Rows from block 11 of a small image colorization model, named by matrix and row number. Rows with one number belong to one channel. Each number is 500 + 25 x the weight over its row's rms, rounded and kept within 0 to 999. All counts start at 0. Numbers have three digits each. After the name is the row's rms in percent of the matrix's.
After each channel's rows are labels from the 100 images, of 14848, where the channel reaches its highest value: "strongest on" is what is common among them. Only what is clearly more common there than usual is listed. The data: photos with spoken descriptions (Open Images, Localized Narratives). In brackets: how many of the 100.
# convs0: first 3x3 conv (model.decb.1.1.convs.0.weight, 64x64x3x3, each kernel summed), inputs 0-63
# convs1: second 3x3 conv (model.decb.1.1.convs.1.weight, 64x64x3x3, transposed, each kernel summed), outputs 0-63

convs0.19 090:505513475502640465504481498474492499522486495502526485498472513511514529495484502492512519506485480510519498491510547496537480514499473517507524516485481478459510493492494488482493472484471499
convs1.19 095:487501461494482496533501488505463500518441461512506523500506471511509532460571520535455469509505515492510505533500513460487455513536461496524506488530475519493502505480478456515529506488516514
strongest on: text has "text" (26)

convs0.20 089:522534474492510508512497465499498494510513512512496487473495444531498501462474491534490508440502462471501506534502481447495477499542538494492514491538478512471474491517494548529473513442464508
convs1.20 104:497508497450501486536507493480520508444490478509492454524499547468493463500459489513533461522513503507485496471535497501543492466490458467499509515442520515508510489466507537509478516483482459
strongest on: text has "ground" (32); text has "grass" (31)

convs0.62 108:473495467496498474518519492555511516473494493444503507494515515487481485487497526528511437493535483480490514530527469490525540510527504544480526475491466474468511480470506506469477491565518487
convs1.62 113:485461567483490492491468526436498487493489520503478467481511487490458501482511468484462500496499498512490519510465480544485460484451508479480497490494536526480478535492474464505500539480510540
strongest on: text has "people" (63); text has "standing" (48)

convs0.3 119:460474512482476548464526470520528506516494479504582472505493519480483476518487506525548497482448506520496473462561477508483498512508468500488507506506473504512516474487495499474515514460502480
convs1.3 116:522500489512479486485483553501527503517484503488475529497535492548493480495533475520488487505503540481465494516437488491528493516498464497543535558514515512512530519499477500442485523526492544
strongest on: text has "wearing" (31); text has "man" (30)

convs0.24 115:484482499478460509502515473488474499489510493481466493530489503469529519588547494488475514496441466493488504478502533483535482497502484527457483466460450516489470486509501498483500488473499500
convs1.24 116:491501508484539516516505502443524502501495510497503519493478521491466486480467502492544490425503526518520490529464505503459521492476485504529537523493529497516539526463458479509460496534538471
strongest on: text has "wearing" (37); text has "smiling" (30)

convs0.61 095:489497494480570452507522499501510469531483492493528489459497459474470502503487488473509471463580500538492452488479508528492499477498494502502520484488452489476511481472473484487505496521534499
convs1.61 099:508510494511495508529505526520473524531519493479501494555489529519522470481482494505498501494472517468474525497549534495476527490468526498484480465493499479524501493583492524511546444458509503
strongest on: text has "text" (26)