Weights of a small image colorization model: 16100 steps.
Rows from block 6 of a small image colorization model, named by matrix and row number. Rows with one number belong to one channel. Each number is 500 + 50 x the weight over its row's rms, rounded and kept within 0 to 999. All counts start at 0. Numbers have three digits each.
After each channel's rows are labels from the 100 images, of 14848, where the channel reaches its highest value: "responds to" is what is common among them; "place" is the part of the image that holds the peak. Only what is clearly more common there than usual is listed. The data: photos with spoken descriptions (Open Images, Localized Narratives).
# convs0: first 3x3 conv (model.mid.0.convs.0.weight, 256x256x3x3, each kernel summed), inputs 86-171
# convs1: second 3x3 conv (model.mid.0.convs.1.weight, 256x256x3x3, transposed, each kernel summed), outputs 86-171

convs0.43:452524524533469412597564517503529405364518404489492445461538536439556436549515518500546504521487575479542532450481448385441492558452467456518482466483539462407542542520521414472511356508490429500522466373456528551473461506529442574529518455510521515432467478
convs1.43:543442500501504449515508489422546521631444579540440453590448474453585388588582625449572454504515438518482543508439534596532498455498474474534464498526437579559421548510404496455649511618483491456471623482476474472527493516425528491475529563525426492491506480
responds to: text has "sky"
place: centre

convs0.22:445520519512548485497505544430517477411458422385520540537455451467533493452553535540530579558483430483470487542525535571433546544433540560603615422601530544512525508548585525479603462441468571456391471555475523484418542461486500490530492506564591532470534527
convs1.22:468467544524367502501559471486401455505521461538589518518597498517546529541530521554578556488433526504554529461512467562458551575525520541515449541504446445471486536508544458472522520456587466537439515478518461429539464565436520416410494504566553520510461495
responds to: text has "text"
place: middle left

convs0.180:420586505444530457499526500463488526481581495456455479576464507695462532494409450514488496424463536438545496479514460526515465544496477434458515501485434507502558444498486529512487573503503455541491511522401571578484462476482528495587447488462461549473398500
convs1.180:524461465575541481491517553548562505578520452479518568550475443558502599532479511527425457523556461500605509493496498510466475567536440509552410511477506535544507547506472507485553508520428517469577451517559463503551515607468508520478413539561559447487426575
responds to: text has "food"
place: centre

convs0.205:547552548524508522371494545462479498500540425538456398508530490513408473470498480530566515405533464485451511472569507511519440360530497509517524478507588485460463473495512499459475575524501505474436459436457522466490458484596530506469586547541500545576483444
convs1.205:494533417485526500476510572523466474512469490529580511418476543432437463528507571517565577477509484415501537425486482477510510531494480557501500540496503439550476492541458518442496433584522580479470491482453490613528573441496577535495528539548387605525551492
responds to: text has "sky"; text has "trees"; text has "building"
place: centre

convs0.215:510476586431484493481456533572556502507575491495454462538552517476496434390497491506354469498558416509469526506615441483479531545554567578525532462489582571528556541485557506418559494407537508579542496536440598465511502483480415514538618512531516545482474493
convs1.215:625518457445448490484497531554547568562482398609490507551483458490399444556585566407468545501493484547442480508477398495486464456401502498509554533486500532537522502504511516600477490549412534473453548450400477498486441444540561506499503524487420484508410515
responds to: text has "trees"; text has "sky"; text has "grass"
place: centre

convs0.211:477475494467478470550568554511490500531495449356386498550492524559535572464522435555525545508423553482555471549492500532396490617421567503645569445496378523501481469412539514545555528428465535519499462544467560512482512509530567484442487525416471488440427431
convs1.211:541496487578507524512497502479441456479529459443431480488485487497448499448550415548489522497474488537495490513484540472519384606523524498514497486583540524535574484510494510521493559457489506458533439568585520509510565559377621490524480431420493503442519448
responds to: text has "which"
place: centre

convs0.76:411447470579523512442393429457500584471518575520478525494463517509531490554553452470470574484535561582438421486493479539403469473537453505450459477510493570510498447486474525605491651483565444552563469436554451509531541536487481486547588482443602474442491492
convs1.76:515558522377423468466545506534410513534544439548442499569561532500534515427452433509522405517604516564531451491558489475547532552511412468513509510520387472425545547557448571516427466433477490484562535556463423521474476505400599587543511541482532565430495509
responds to: text has "white"; text has "food"
place: centre

convs0.219:476481563512455458515565520508460589551576520456506410467521466526509465544394505557471600386548438541475486472495502473553528418482532472450543495521491500570528429539559478489578485487531533508498473535510537476522531462502517561462533550657504493486440512
convs1.219:557475525460469568567391568529438295361507610466501582493433534492472513491599513396508566518528480554525388462437408453562467535526472489478487481365501569500538561488456526461481632525624586517365525452422462513483524454473521470537540461527551493401501546
responds to: text has "grass"
place: centre

convs0.52:577510604583560503532530493572589616497487503569466456585561473430583488511538457490514472429499479463478524574613530572446573557413512508516500470406511510491524533506507472485567554496545414535534453505454484477527478379482457583505594519547535491539529556
convs1.52:514501461582388484498509525558417570519452521504492573424374452486468465510430574525485469526580480495401503485505494481536544407499513483541519590464494506563518564419454492459605515488447571543489531385435519568502516531451439494522444510588412564562489491
responds to: text has "trees"; text has "grass"
place: centre

convs0.230:530532446547510440452492506453538564626479583517468432444489494418417457456564517554552521533566444519533541495485487432569519405589537536453462492472500533469434523500501462467538491510483468487472489506540533463458506470474458482548563427549482470562485472
convs1.230:516537522544492427592527343581593474545530466510578547510529498500577499618451463476451481448516478520478424602525568505394613490486544467486599529506463560558521471459513507520488546473437442477430499502533482526439522509501507497506576563437564511539501439
responds to: text has "lights"
place: centre

convs0.69:531554520481490450455442454493476530467418520516511499417502431420522381512458505573489514492386499583464503551483474416470505489462520394505515504503503482462441515613461485525492505416485524500565458462616499457418492475450515420538465443479500616480580481
convs1.69:494536532491444398600478461543457504520475497479453448543495324551414456550444588483564465559581566551522526500483482664528488486473519577524454506528469552461546515527523543518485482662534553533587404381470557442421545554532565511452590627537443494499513516
responds to: text has "text"
place: bottom right; bottom centre

convs0.25:443571440438447546440545508444500483427529434492369483536571584444593503465495544430518491461502592503496496474545450476557411494440501446495497549506487462560550502482487499538433489499492563498507378531463375487506520508519552523468483428480486514505495433
convs1.25:483481471502498481495419577501430519420505472618518514599562520499594497578474400498516526553558468550560449512466518443410536555537482486528467540439536462400564555426601481526570501482497368516469441505530470537511494538418453434554388428519546582415391490
responds to: text has "food"; text has "plate"
place: middle right

convs0.207:463475530532511476442599539452421485491550437601440533440521409475360413491442541413510522452596476505524438483563541419511574499621551471491571521480496546498572531469493444541551549566509490453580492470498493459419562493559580432450593522456550515544411467
convs1.207:524559506502491554431507452532481443475407492549452422533525541447474462462474523526507549477545491422487480475451508433510513503494504488543440494466520455456487483464461497516526492385561505542482460523432534432438416506504461518484540538434505518554474482
responds to: text has "sky"; text has "trees"; text has "buildings"; text has "road"
place: centre

convs0.39:485530477539469502521490461427466608432543458500563593513508540420468409491541540555450530401614509474356571495549462419500496469453518499517536497469518440566487439525555445468556536534526459529478447465504500470555507429493440552454425469630398459502519563
convs1.39:439515491428552454528509445483400514597574585531400460497333499489487506441490493554473511503484455507520531467569463463574472494506529460464425512514487523545481489582537537420469447390473444487444526410507530469440451474417573466531506517455454588492534561
responds to: text has "grass"; text has "plants"
place: centre

convs0.138:462505450487595514450489574521513522449521594549457463616515488512500550535533511534518490492550586499566543478508513504464450599490511438523456500469581467452480480499543516492450562500546484474556430560516459490540512527554580503537486518422506507458477454
convs1.138:471478499515505472531532425496475506474477540455482546422557536503506466554476453505574449571474497642477611439537575471491449571445475468588485502486508511495503516525489460427505522427468409511451500458599524588428471473432473473496514452577567502562454491
responds to: text has "plate"; text has "food"
place: centre; bottom centre

convs0.172:521547462488502561486458551549510593465394580540493507502500515499452433508581511487545545429534508439500447539515528498451566637472481483512497579484593500557505572503573474455392545491562521474440480479521508573580422501401457532480517454663626463460497416
convs1.172:547442526414494445481406547558548433482493571472556441531530486429439490461580567497456576533519437435502517462426481461501436485482450412452552489472516532487500478367433486510373440551469517619480523426473578445548503494481439503468545579435474517522556430
responds to: text has "sky"; text has "trees"
place: middle right

convs0.134:418508503489454545475487486445462470453439495532491494476507461493475495514484475529589500480522425577486469429571655444502497542464528554530607474553645538400530547452418508463459499470474511538574475527418500577384483484514528450475574451556517526485524407
convs1.134:513539487554474628591541533494467507533504549484569474446539579470494420583550480499595495487463455561492512545573534561563547455477526580496510509411349523524456509550527541425525504415512484509519475479462536472549586591449522485486510550551450511465548492
responds to: text has "text"
place: centre

convs0.7:428498512520546532529561427449485444486538510515409525476516445452549492487526576523570411523512450555515373436474547518492504496390498473446518549489432468548477512500568462586504550567512491500476534458503518483457504480474553429499507518483540459562401526
convs1.7:558530512523467516461560436633447515467531463532500568524508521479489444528564527550555530431573537510513527472471542398486519566505532507465613462412519423503538452472512521494516549479551469539477503449487528489535563525504412526544480374541452503585458471
responds to: text has "sky"; text has "trees"; text has "clouds"; text has "grass"
place: centre

convs0.149:435503465471477547451484530467483468551493453559461474386572458492455471502571536506471474562518498503548499493485486421505442397469510475432502489514573450473540607522521504441494399542497528449525473439407527506475491475503474533485550374489467465431491455
convs1.149:474532497532518485436515527457450494493504477527458366457422605452509512503520431468521470556591495517504495525404522359466479485563534383515509528529503499459503502487549419563528529512413392480554554474520602425505535444553480417438496497446538581512432380
responds to: text has "lights"
place: centre; middle right

convs0.141:414492466477494442469502520528534451519430464521401482470484497618515598455474535560425549488451503522505542495485503564609445588481462528471428541517502462511419505502443447564559491523465453473476538509522546541518495538473485542575488449490429476418491514
convs1.141:467472524514529513488399511470465478510505582518511605581447534562525614505480474542464496501518526558548476437457454548498425527482421408544524509525490501525451496551472584486490516505568505559576464527545498540485445465456563549551385469382454451483443557
responds to: text has "which"
place: bottom right; centre

convs0.164:439542567497410464502491454512522443442491476496442598486453539461463449495433447427547565469440580559511460442527468536406477460578471452460477550475484511496545481516530487554544533522532461442477537570441447438465523435522562556514444633545467464502388432
convs1.164:547601476460462549537542549566472497511500440535536500584532541522468521492500528457508473453457439545396490536525517516537546445453410524475512455500490454581555527555439536483464533482565534453568556434498501512557510452450486524407490595530470619417495500
responds to: text has "sky"; text has "trees"; text has "water"
place: top centre; centre

convs0.140:471567427527525491472441493495504629440415494509493419363487552511449492509508517504533514478489481492522392455558374463507581471427499486509496559545479533456479470398468508444618466537519482499519633507468465452506498499475484501483518477457483414495494567
convs1.140:458478547550449460444570493496530481556485445468456481502456511544567404462528516442531564519550428441467442512419550496462500545606544478598511513471568486586544538487482438465567551570527453531546586429444554514505509435479469419520431490518525588394506419
responds to: text has "sky"; text has "trees"; text has "buildings"
place: centre

convs0.201:561543407614441494584523416548573614430474518487582541497514450503454485544504543414504474483552480539487449500458515485416482511509563513537573533522497515589596604524530463470587492503481423462507513523493501579480575581511523524554541466536431467529492504
convs1.201:521492536522496509496483440515467494647482584473448581513468562417535471437497481475526455603351515482482488554432530495422469435476476504471498444514496506572554538495564528543521616515551517526502554458385497460555490436497443534470498530591602489507463536
responds to: text has "trees"; text has "sky"; text has "grass"
place: centre

convs0.167:484517535502439569499590409486442637504528565512468387545540514458497418428566426510590557472512444491461453439495593605383464511481528520528440500489536501510479534601535481524490497482506542499543425563534511466469436500522472529480447575558545562515478603
convs1.167:434568517485505422452506472418513506502476534468479463453528495427458525412581490499524476502534459446426508502447479458579513379440508460498432489622519481482505423568464441517460516444558517494428465448487534438562505531519551499474503501530434558507473582
responds to: text has "trees"; text has "grass"
place: centre

convs0.13:490539494492501489387554497464533505537450528433465463518502551505471446465538492495529478507420540494471480490549509589526487462492427594478474497527440534555545509628438479549453515528475472537442472447526525539372543548511483470589479536425509524451473577
convs1.13:504501415554492474471470550493467424555547388530466550541533515492558594479477500545494492462481539473586454479465449572499449438532463445561520492436471396459424558463528504482519535445473476434513485576498523543426474481502456546472466471513526469535409521
responds to: text has "plate"; text has "food"
place: middle right

convs0.237:483540520472432537579499476457439542509463471570509513505560439479444483547496456420475576412435450453508523450545454501434495530461481524497430475425521517498485524530501548527414409511489595502519423525472614453474536453569494555538490570593440524603484524
convs1.237:536507466477536519479438528608517507496427530555488501562488516525465506490552597526591524426534474416460447438529440468570519517591525394493495524452511458482433452570450535503485389424548486477522443448473490455465464474494487477408503609466536540490502576
responds to: text has "trees"; text has "grass"
place: centre

convs0.86:476466577509494509540469496545485606502564520514414507486469510466438501543477467499538577510498596467503536455553516478487541468483559541476479479478523524471447502417490405468495468543581521562447466467501471519510465486509416424404452527604424501489501449
convs1.86:516517410458442522525433429431470539533488566452436556470487525431400547539497458470537489509540487508535586528585549511632472439562467494535475465517475532542500442486445493596546626482565460450464521564435506360462458482486465599518418557444443488555537482
responds to: text has "trees"; text has "grass"
place: centre

convs0.114:470463515531463492413457531437489458494593492488489463423408599524385464452512445433511456547482487426523438418431458489565531427506509564542457588549485500527528438502558503512466466481453568533539527505510522447538426480609567489544534442464533563545556524
convs1.114:490563484488520504495534597543564517557544512528499488548427495518457528545485456526551513474467502514499536388451505475616489499529531482546485391485527450402442525493558534526505490535611472478452557439494445503514537563524460413509536510407513441420564492
responds to: text has "sky"
place: centre

convs0.159:531544483532492555421549477466477434492509386489437588451546522496549391457477477507465479479476570496548507430504549515491491567483440477608471465529581451500505559457369513436530391470476501460467574493434440612506481562477549554454392594523472444521513566
convs1.159:587528544530494442511544497476458468541485485519475490506515487447557436455498499450458460550513464503436429492533501487415591498554467442519496469444443484443551446521615482460533378503538517485444512509576502426426459502523469560510568446406532561552407591
responds to: text has "sky"; text has "trees"; text has "buildings"
place: centre

convs0.231:493488391562542493543504425480456485587461485517555477484489526462628475493443501535439427590477468493526514519416538469483421543583529518559574532505548546501551562511483403399530431485497526489404510433537433445463550518538538519456549460519449453543523437
convs1.231:482568554514536500525586373526535461566443463467556530471471484543593464490588387428508540546513502537500524506550531554428573547431567530510481479494525561489559555460508520507541513457476463562557420517483445553547527502457473485447585475478518536489436438
responds to: text has "lights"
place: centre

convs0.129:473434514621544498480497499460501404480458526581542545481549508501574516489478592492542445570385469478563504447505514534462371526472525515480532527450508479559509518601533561508485460458457562495558450374486582423377498515556518516505527460485492508472518531
convs1.129:420500471533482492532494498443558530482459524581482504501531492497572503428411429506528540499544449616583544525472426495403606519450524624475533511541522495485496509468561528615499517566469535535563480438462441416477514458532512493486548438498489426518485436
responds to: text has "man"
place: centre

convs0.33:490455531501522454449444498428485484422553519471513544499416470507449406515394392424627576577504499550515511487506493515444490439533474411411510508516515465620547613529545522519497494567499445455533540405461468432496490465561552526490546505574608580541474489
convs1.33:541481510479562519538496505538498456565411510469465522441513592506459527526506568520522614528543542482494498492517510462554405463415455546513538483555542489425504466490453515495491476394462514561517508376479404471472485534476467532536453542447534509436456478
responds to: text has "trees"; text has "sky"; text has "grass"; text has "clouds"
place: top centre