Rows from block 9 of a small image colorization model, named by matrix and row number. Rows with one number belong to one channel. Each number is 128 + 24 x the weight over its row's rms, rounded and kept within 0 to 255. All counts start at 0. Numbers have three digits each. After the name is the row's rms in percent of the matrix's.
Before each channel's rows are labels from the 100 images, of 14848, where the channel reaches its highest value: "strongest on" is what is common among them. Only what is clearly more common there than usual is listed. The data: photos with spoken descriptions (Open Images, Localized Narratives).
# convs0: first 3x3 conv (model.decb.0.1.convs.0.weight, 128x128x3x3, each kernel summed), inputs 0-127
# convs1: second 3x3 conv (model.decb.0.1.convs.1.weight, 128x128x3x3, transposed, each kernel summed), outputs 0-127

strongest on: text has "wearing"; text has "woman"
convs0.107 093:092128109143166144140110134157138130174127091121125119111118140089100182117139139145122110110117108131118109117151112155146173122116113120154126141127122132131144201169114106137163111117104115094118158123116128149097136158118126106118118135128110145160136130095131080105116154125168109179095127227119094118132120143116120158135133122108107071161096126132132147153109132133174146154119
convs1.107 108:114154107151088094121111122119144146139117117127157094134125176156146146107070124169116146144126101099101117118128111110150088089142160152140121116163134144107139175142128115127091127129138101129126172128110147133121107107123081102128167142145149104135148182149131122127108140146089167090150105173097125115181168106133102115154122113133156127105096153140107168109124155074111110149116

strongest on: text has "trees"; text has "cars"; text has "grass"; text has "vehicles"
convs0.73 100:123151156105137136160126134132096110099108139127129112106116154091109133103139108128106144132137147139141160160107100114104163099129153140137125106086121149098138116087114121124129149144161105133153106136143137164162112141097089091137097106087114141138105118147142132094161133105142121088136101104233147124159099129128096191118102110145145129131164095163157163124150107118133119159132
convs1.73 091:119102125097121105154148111093181104163102094166178083149131089141124154153129147095141129107131129148205096083127148140120097083150134100111129152125174129125107134161110131110132098154111117150166118143097158108157155134124146107129117151169113124131109135145146166142169107120120100107122148136142131154131102135159164159127118182145119143138120132119121160135114156154129141167118

strongest on: text has "grass"; text has "cars"; text has "vehicles"
convs0.39 099:120195128111112132114132137101107114119122099148111127133109109098156098137120094167130130110112134117185138117147120129115125088133109140121098155122108110074138122078108135122119116145135148112116116094104123166146118123124070134115115100128127136115095080139101084144124105126150139107107152137216142093157097091135128150093141107131139106145126142126138105126190132112112085173114
convs1.39 099:098094154198155120134143149139129099141133161116096150168103141084127149121139139104146132141121104111144116152106160129140139145089119190131098134140115157134128137131147124104139141137136147110126117161153131117117106131120068152131100125189103173144157146134117091094121113115120107124120127150120135136104097143123094171158128096153141129076144117123101140058143153124119179096127

strongest on: text has "text"
convs0.67 084:032125130169145124123119133149103118112133142135143111120118112170136111094123122127138110078063104124138149105109132085164154134144091143138125125159124112108100135128117139098093171165112205119100075130149121128096104162143129134142151130124152158134112090138147101129135130169143121128167095121126103136122111132125126123155099122135116101161124094124131164098148133136140163122144
convs1.67 081:108163161131168134117163124128105129124138135101103153142134117161111120123160100124115160123157107142134163122126106169121118101098096101123137129147115089164115146157125156145138120111167073146144155142124113120117132176135155131125104139092138161127163123140142136177135102102121095149135087152178086149083109102110099109110134110088150155114166108111104171152099109119109073109149

strongest on: text has "text"
convs0.32 102:185113140157116137113114127136117114129126145110132146141123108115144107120117126148118123144116097118130104111134243124158144142122160131133117133119123125138129139118125136124119161124128255144091159131152120123090129154117127131159132154147143113134130108155136123116147127111136125124132147142120124126149116141132103114112111106147101121156078120129136133115118127121116141099131
convs1.32 077:110143131130176147075148118150122135130132137154142139161119117180127163086119158139162127092097122149100154155143103156148147166169093104137141110151118136106161124125126170109159111086150088143102128165150114147140116119173174159124101148104123100117179090086157122100135115147116124155132084124105145122107068120136143125116144095098122122129124144125107118149151135085127132134116

strongest on: text has "wearing"; text has "black"
convs0.84 119:134123145192123115154138129089093132150128136133139114194138135137119151145148095150154120113105136124142067095112149122132150118132134105126101171125149123164134164124136092109088141136118114139103124146124133128087147106126100135121075132102123120147139111150110100120105140174146158237131139148117125101104097117135129103111126121123124063154126113109104139124110139118152140152106
convs1.84 107:134116129141126085168100135134133136111101163081150126183150145145091149102118126111147136099133102114109160130149113088133150096142146135121135133136087136118119135122134173106144126129150091089118130114133121105107176136147145145154159150169185092128117124099116078136117115137152149105124122099122089135162145077153093120158121143135142162158113127166099135070173132141157128133093

strongest on: text has "grass"
convs0.102 108:106104140139134137144117127140128162145140153116115145150116120064115102117162136095153132180128143100130139141129149107099160125098109129120131121147156129132159135121178115079136149127105119077109173146117114123143114123082097120122115103104127125066139151134143099083147171102120134123102190135149130116121140101103147076174118112099108090087116095155152146103153117101140149132115
convs1.102 096:111137129113147165134110137112095079128104122114071162165109127112135141148088163136101071136131160128070156115090134139154152152139111137124127132150123147113107149113080128153171124106147117137130138111168123151124195129117138159132165132172173097170124131143103092132134136159142183107105122126130137155106148119123112116141101104111135144158120165149118143104178133121141113113133

strongest on: text has "food"
convs0.26 088:138167135106115129122110132144101162108146141103115109135149138087170134157150102134100119114088093108125091093146126099166141092127117133099134077098113151123162143143113094160148118077091160118096129154091102198115129130144130138098139122084145144104156156139123121117097106104139165100131107093119106104142135138146164111110110139098096101121168134175131126098115117127126105119095
convs1.26 079:099104090126129159178171120147114135147136082122122164070157125129130115154137092107112098165088180130141116138145113095116120102115151127123155139058119161119106108110132121126140140126135128121131122116130070140119113096135127106165081116137127118099137185096133109124136099108154102150102128131150155113124104092147095077167138141102114122147132120079098130114112122152099117119137

strongest on: text has "food"; text has "table"; text has "plate"; text has "which"
convs0.44 095:142104106111147104149145139131111086123149156152138127118168155164154062085119161103096097147090147163138097136125120142160110115098133067107124122102128109132109122106129100174101153152130083109123162100126164119125064142106119116140144147121126113116150147120119103163128135104141116089118119092099105117143083133132155153089144146143102094118081096112133097132125134133117129095130
convs1.44 113:149112123152128116139075138153151147136125098115147151123110093145131128123138131126132133105088153158153094131102114102136137149169154118102119153150132129111141110080125081109139092150120120150100094133133102150140108151126144163123137148132107126145142082183139114057184082177129118118177130124135116129112122104118172088167109137141178101140133108132145129116159156124132090151101

strongest on: text has "wearing"
convs0.0 093:125137084146187129153117143123138143152141127148137097169133154125153142149126128118114126108087150127142090105121141126098169122106116141130101123180128112138141147185128160110133081152103131118143084108104133109147104128134191110112123075092187165131101180135117129098091134142108158122133149125093113139147122138165094120128135124153116131117096100141072136157116118147095129118120
convs1.0 104:085150099102124110157098086129152118125145118104109108137106118129140164124122113173117107127104117090112093122082096116119127104146139131141098066137148122152134103114097141117136147135110143126135114136161107112119161112163127145153159181127173098144152168150142096076150140115118136112086104120176090126127099085126090129129140157132154130135149170137092110111168115126101091123099

strongest on: text has "trees"; text has "cars"; text has "grass"; text has "road"
convs0.101 102:091146118149093142122108121160120112099114137113132183105093097110134118133151132116089136130136095136125091150163136107131136122092139110189138103141118127103155121106163147140145100157109137093140102120103097157113143083138192070113159123105132134157132130102136126115122148083131131089108115145195132072107143125116126130100093109126097146178122151148125113115153136101119108115131
convs1.101 103:100143080124109122081141110107134130137125102124139079127119103136138147144055147086172140131098142113139090099129144130111126110148102169087112143124136116121126127121109129137061111105135110108134105123135124141141145169126068150181101102146134143128149152186114147120146147129097139117149104126086167146129138142174124141123179135125126127093171137116170136143097120105124121121106

strongest on: text has "sky"; text has "trees"; text has "building"
convs0.66 088:130121113120096153144121161119166133095151125139098144100152121125128154132147089095130148147132116130106111127115130123116192108129189115119156131135125132169100100114121150134137173151114122108138105078121132120090177143085124066151115119154159095168150120120128140146108127148104161157096142158135117126119088132101126166119094130114160103173133172156122154116088125136117101176127
convs1.66 105:117131140162110129139149150099135105140108113116147125107117105141120121163101088154123104176118120117096172154185107119141123085121127106142142144130144144114105109164120142189107143141116132096112171136121143104116102145140091137161109104107158152076148101122121153150087132128112059145128125135142127135129148163119158161120158127168118160084131136108105099138124158180122084138158

strongest on: text has "wearing"; text has "color"; text has "woman"; text has "black"
convs0.33 119:155125137138135162103100102104177151124106111169143093123106111143114084102107096119113106110136127160149161123113114147145102111155082118148126119140131131117132102131143151142150138115100113111129098084125111131153107102119118141081127112096153238138113128157174136150153117158126134112164124126138150139116139146135143112114168150145133148085110165149153143125136171182146126117141
convs1.33 134:105098148110159176134125149136135131129155180126093118145175171134129107148150157066089124126098147077132085127186125115115116122123131096124130121157078154103140129099114102116123130129116139128123142171164170159115110119106128188155127125126109122141136122117081139098134157153165140114122127113123114125144133106127094152172128106142143111134113121136115159156166101134088136155166

strongest on: text has "sky"; text has "trees"; text has "buildings"; text has "water"
convs0.87 127:092131155164147140149096124138134109120100135128152132112104130088117107176112121120091110116131147104111129125097160086130156131091170130195151118161118133109138128111133173127119090097147136159180142126118102095123171154160095094144130130162123092130113129156176125145194124112107149152114126163119119121119136097073121099138125113104109138113106121156167122134113156122132108092125
convs1.87 113:117195162137044120141111121164140099150131116147112138119164126100121138113123115148145150128137085167157153133171117120145120114115082110101125108076124137112145112160133120121119120104131097137103153085126097132118121163104115124128107152075175122114133122098175133109122145084132146152103098124115126079117114133124158127117131165165120097098101134123147145123099106174106123113140

strongest on: text has "text"
convs0.57 126:141127127135127140121115110120114114117131151130126160123124136180125125116133122122131141139100122131130124126136218137193135124113141125120133116142138128129119132122126128130125154136118255127126142126184131135102137134133146128123127124125153126121109117132145113122131129102135125119128131134125142126127127129126120127123121126112124111118115124142122158130103135119109114131120
convs1.57 077:064126124135131109120146117106073140123179132127132136141109123086156105133134135131131136101112143145126089116128081146147134142136071118145122140175130102177124145122111096131098088127189104122144141183116114133160158096158122098100124150099148124158156110146173116159151152145126134165173123135150105103111123140152149132132123118150143104112122121105137173114127179108112122148166

strongest on: text has "grass"
convs0.63 104:106144110116140132128147136145117166135149135095188171130153149102110161188108108124126129103130113114130127131147111153130140119101129166107126138136132135081205128161090134102168151160134119112150132141160128126134161151144171100146122135118131142121106153131108134137095128106128133112183082138154140128155167120121106157128110138134149167122101156132175088146183087116141139156103
convs1.63 106:127111136117111126127144126102127077124117159113102107125132135104096109176174183114103122104098109136155131171111142120105119092103134129127124134171137119131129121154124102110136102119132119139122128139154094103109104093137127156152178150109109074152139119148150140118131141084179108153107185148096110115140145138131108132164110122118113124130160061130154164184109137133173118123083

strongest on: text has "food"
convs0.79 100:098092149124129124120178095154171105142137127089128146085102146098107176098119126118116139128157131151137166118148114132146132123158149126117115157135116102142115088115121114117100106150127140077133133153098143156110137140103123109140115126098094122154189134128110129141177115141139128170131183114097171163166152112143102132129097093146139093111161157081103150114071131139129128135106
convs1.79 104:108150118123116132121089121122116152106150112165091146089124106171135078132068129160118125135083135110128172122073104132126079097177100128139135126136110141119135106128119134167136098129097121135123123086142134142143102119120115133083136125102146141121127180130139151107139117140131108102138134132137141122161100095133136116139157130098112136172124063114112162109123153134064181134167

strongest on: text has "food"; text has "plate"
convs0.65 101:121125134097139131070116132141134132118139158112137164090155104124160156112121124164169099116125161168159098112104138108104146107106127127108149131142150127112180136178105170152125146106146097155100155103120083103116140118102139116110144147101126117129140146125128158127113118105145170066122098111098115102101082112166161170148135110154118131109086098130146106163150149078132127140115
convs1.65 108:150181147098128084128115146114149121134138089139150140129100105119074138111109182139150152142094067132154135123157151147124140121137169138166117120141095097112113106112135127081153134166136137130119114122168131075154118113170137145120139105068079143129149095100140143125108133145123152104134135108117118118134131113133145069117131130167159164125151134154094119126107095092109094112119

strongest on: text has "trees"; text has "people"; text has "grass"; text has "ground"
convs0.70 091:112182127130136117091143111103114184108145076105098131125144140084150132099098122170140103133123156121133059094127138152137124145112121128155129171105146129134067147151161116130114163106077150113128134141092102139120146117139119114142154149110083163139120053103148121107122120136156105133119172112156147125118119090127125124109115125140152133160104106115111089106131132117125132128083
convs1.70 101:138108170177155113135129096132155105151132182150103117156097147133111119121151127128163169130139150090127153135152112129100167148102092130117096140175121078135146160127118153133126108125143129122141121126142124128166077156118121124169097087156108123129143128119092146156134129142119091132140079126111155152133167140125151132128147101128127110095139140142188085129146149133073187146141

strongest on: text has "trees"; text has "cars"; text has "vehicles"; text has "grass"
convs0.6 111:114120117125130122124086113176120095133092094112102108132146098161133125148144120124101141164128151164142136116134145148107129142163135142146160144113109151113149118136120108150103122118119132110165121184095136111202134141130202142130121136121101103141096097109132124128139139114118126139147130223145185134126129138122147185119157110096119117162147128133109159133146100123132141089097
convs1.6 102:107115153163126122157137177144172161122096136138142096132128104127136158098106166102176148122106156167198100145104129136146139149117106151100083130141151159154106155137118166147147142113135114159143100128071146144133077087161104118124120118144150146161145125109137111157123156112129136113137139089099122127153136168125134168146131159135116137151090131137158166139121154086135099116111

strongest on: text has "grass"
convs0.88 099:124101126091153162115125130112112164194125115071104127154155136095145152115114102115119138114108194120144124143098119150117137178107160114122125106106121113159153125136107132108094130129111122128121076100121148147128145156102155161120117146116172143134139132107083128098138090083111115106136127144087103168131155137108136118119126127158123098141126116135149090146124142109038110114124
convs1.88 108:123116141113096109090133108173046129139118140201131107130165095142162147144129099138145151142158143153112113103137107131114116126153134127121155125127155142123123169147117144124133128127117145146138164081117148121159105135105114104144146127115145110162112113087079085157105166115144118142152146179103137130143134139104085108153114124098130150099091150111151109109078137101134115151171

strongest on: text has "sky"
convs0.100 108:141099135138101152138110147149084152092140138177134135180120107162124122120124079146147155123125139129092106117121122118126102119089138108125127141129106147148105100114144112105064104122101096137148149137154146101099124118174107105126119165143113090128127131077142097087089098139111122120120127122123158174121095144146139084112136105127148144117085167111113109135120136156191077110155
convs1.100 101:133112128141089143088096095086126149082153165131172115124112152133112127153121161137115150109119125079122119151110148166106159158155125134143113166143088095144119119106086110144187103153140163138101135165142157116125118156105138088115124165104138124139095148139117142122113120137109123117135068122121151096118094137106089171119160139152120133144121141135114070126131155122172112164149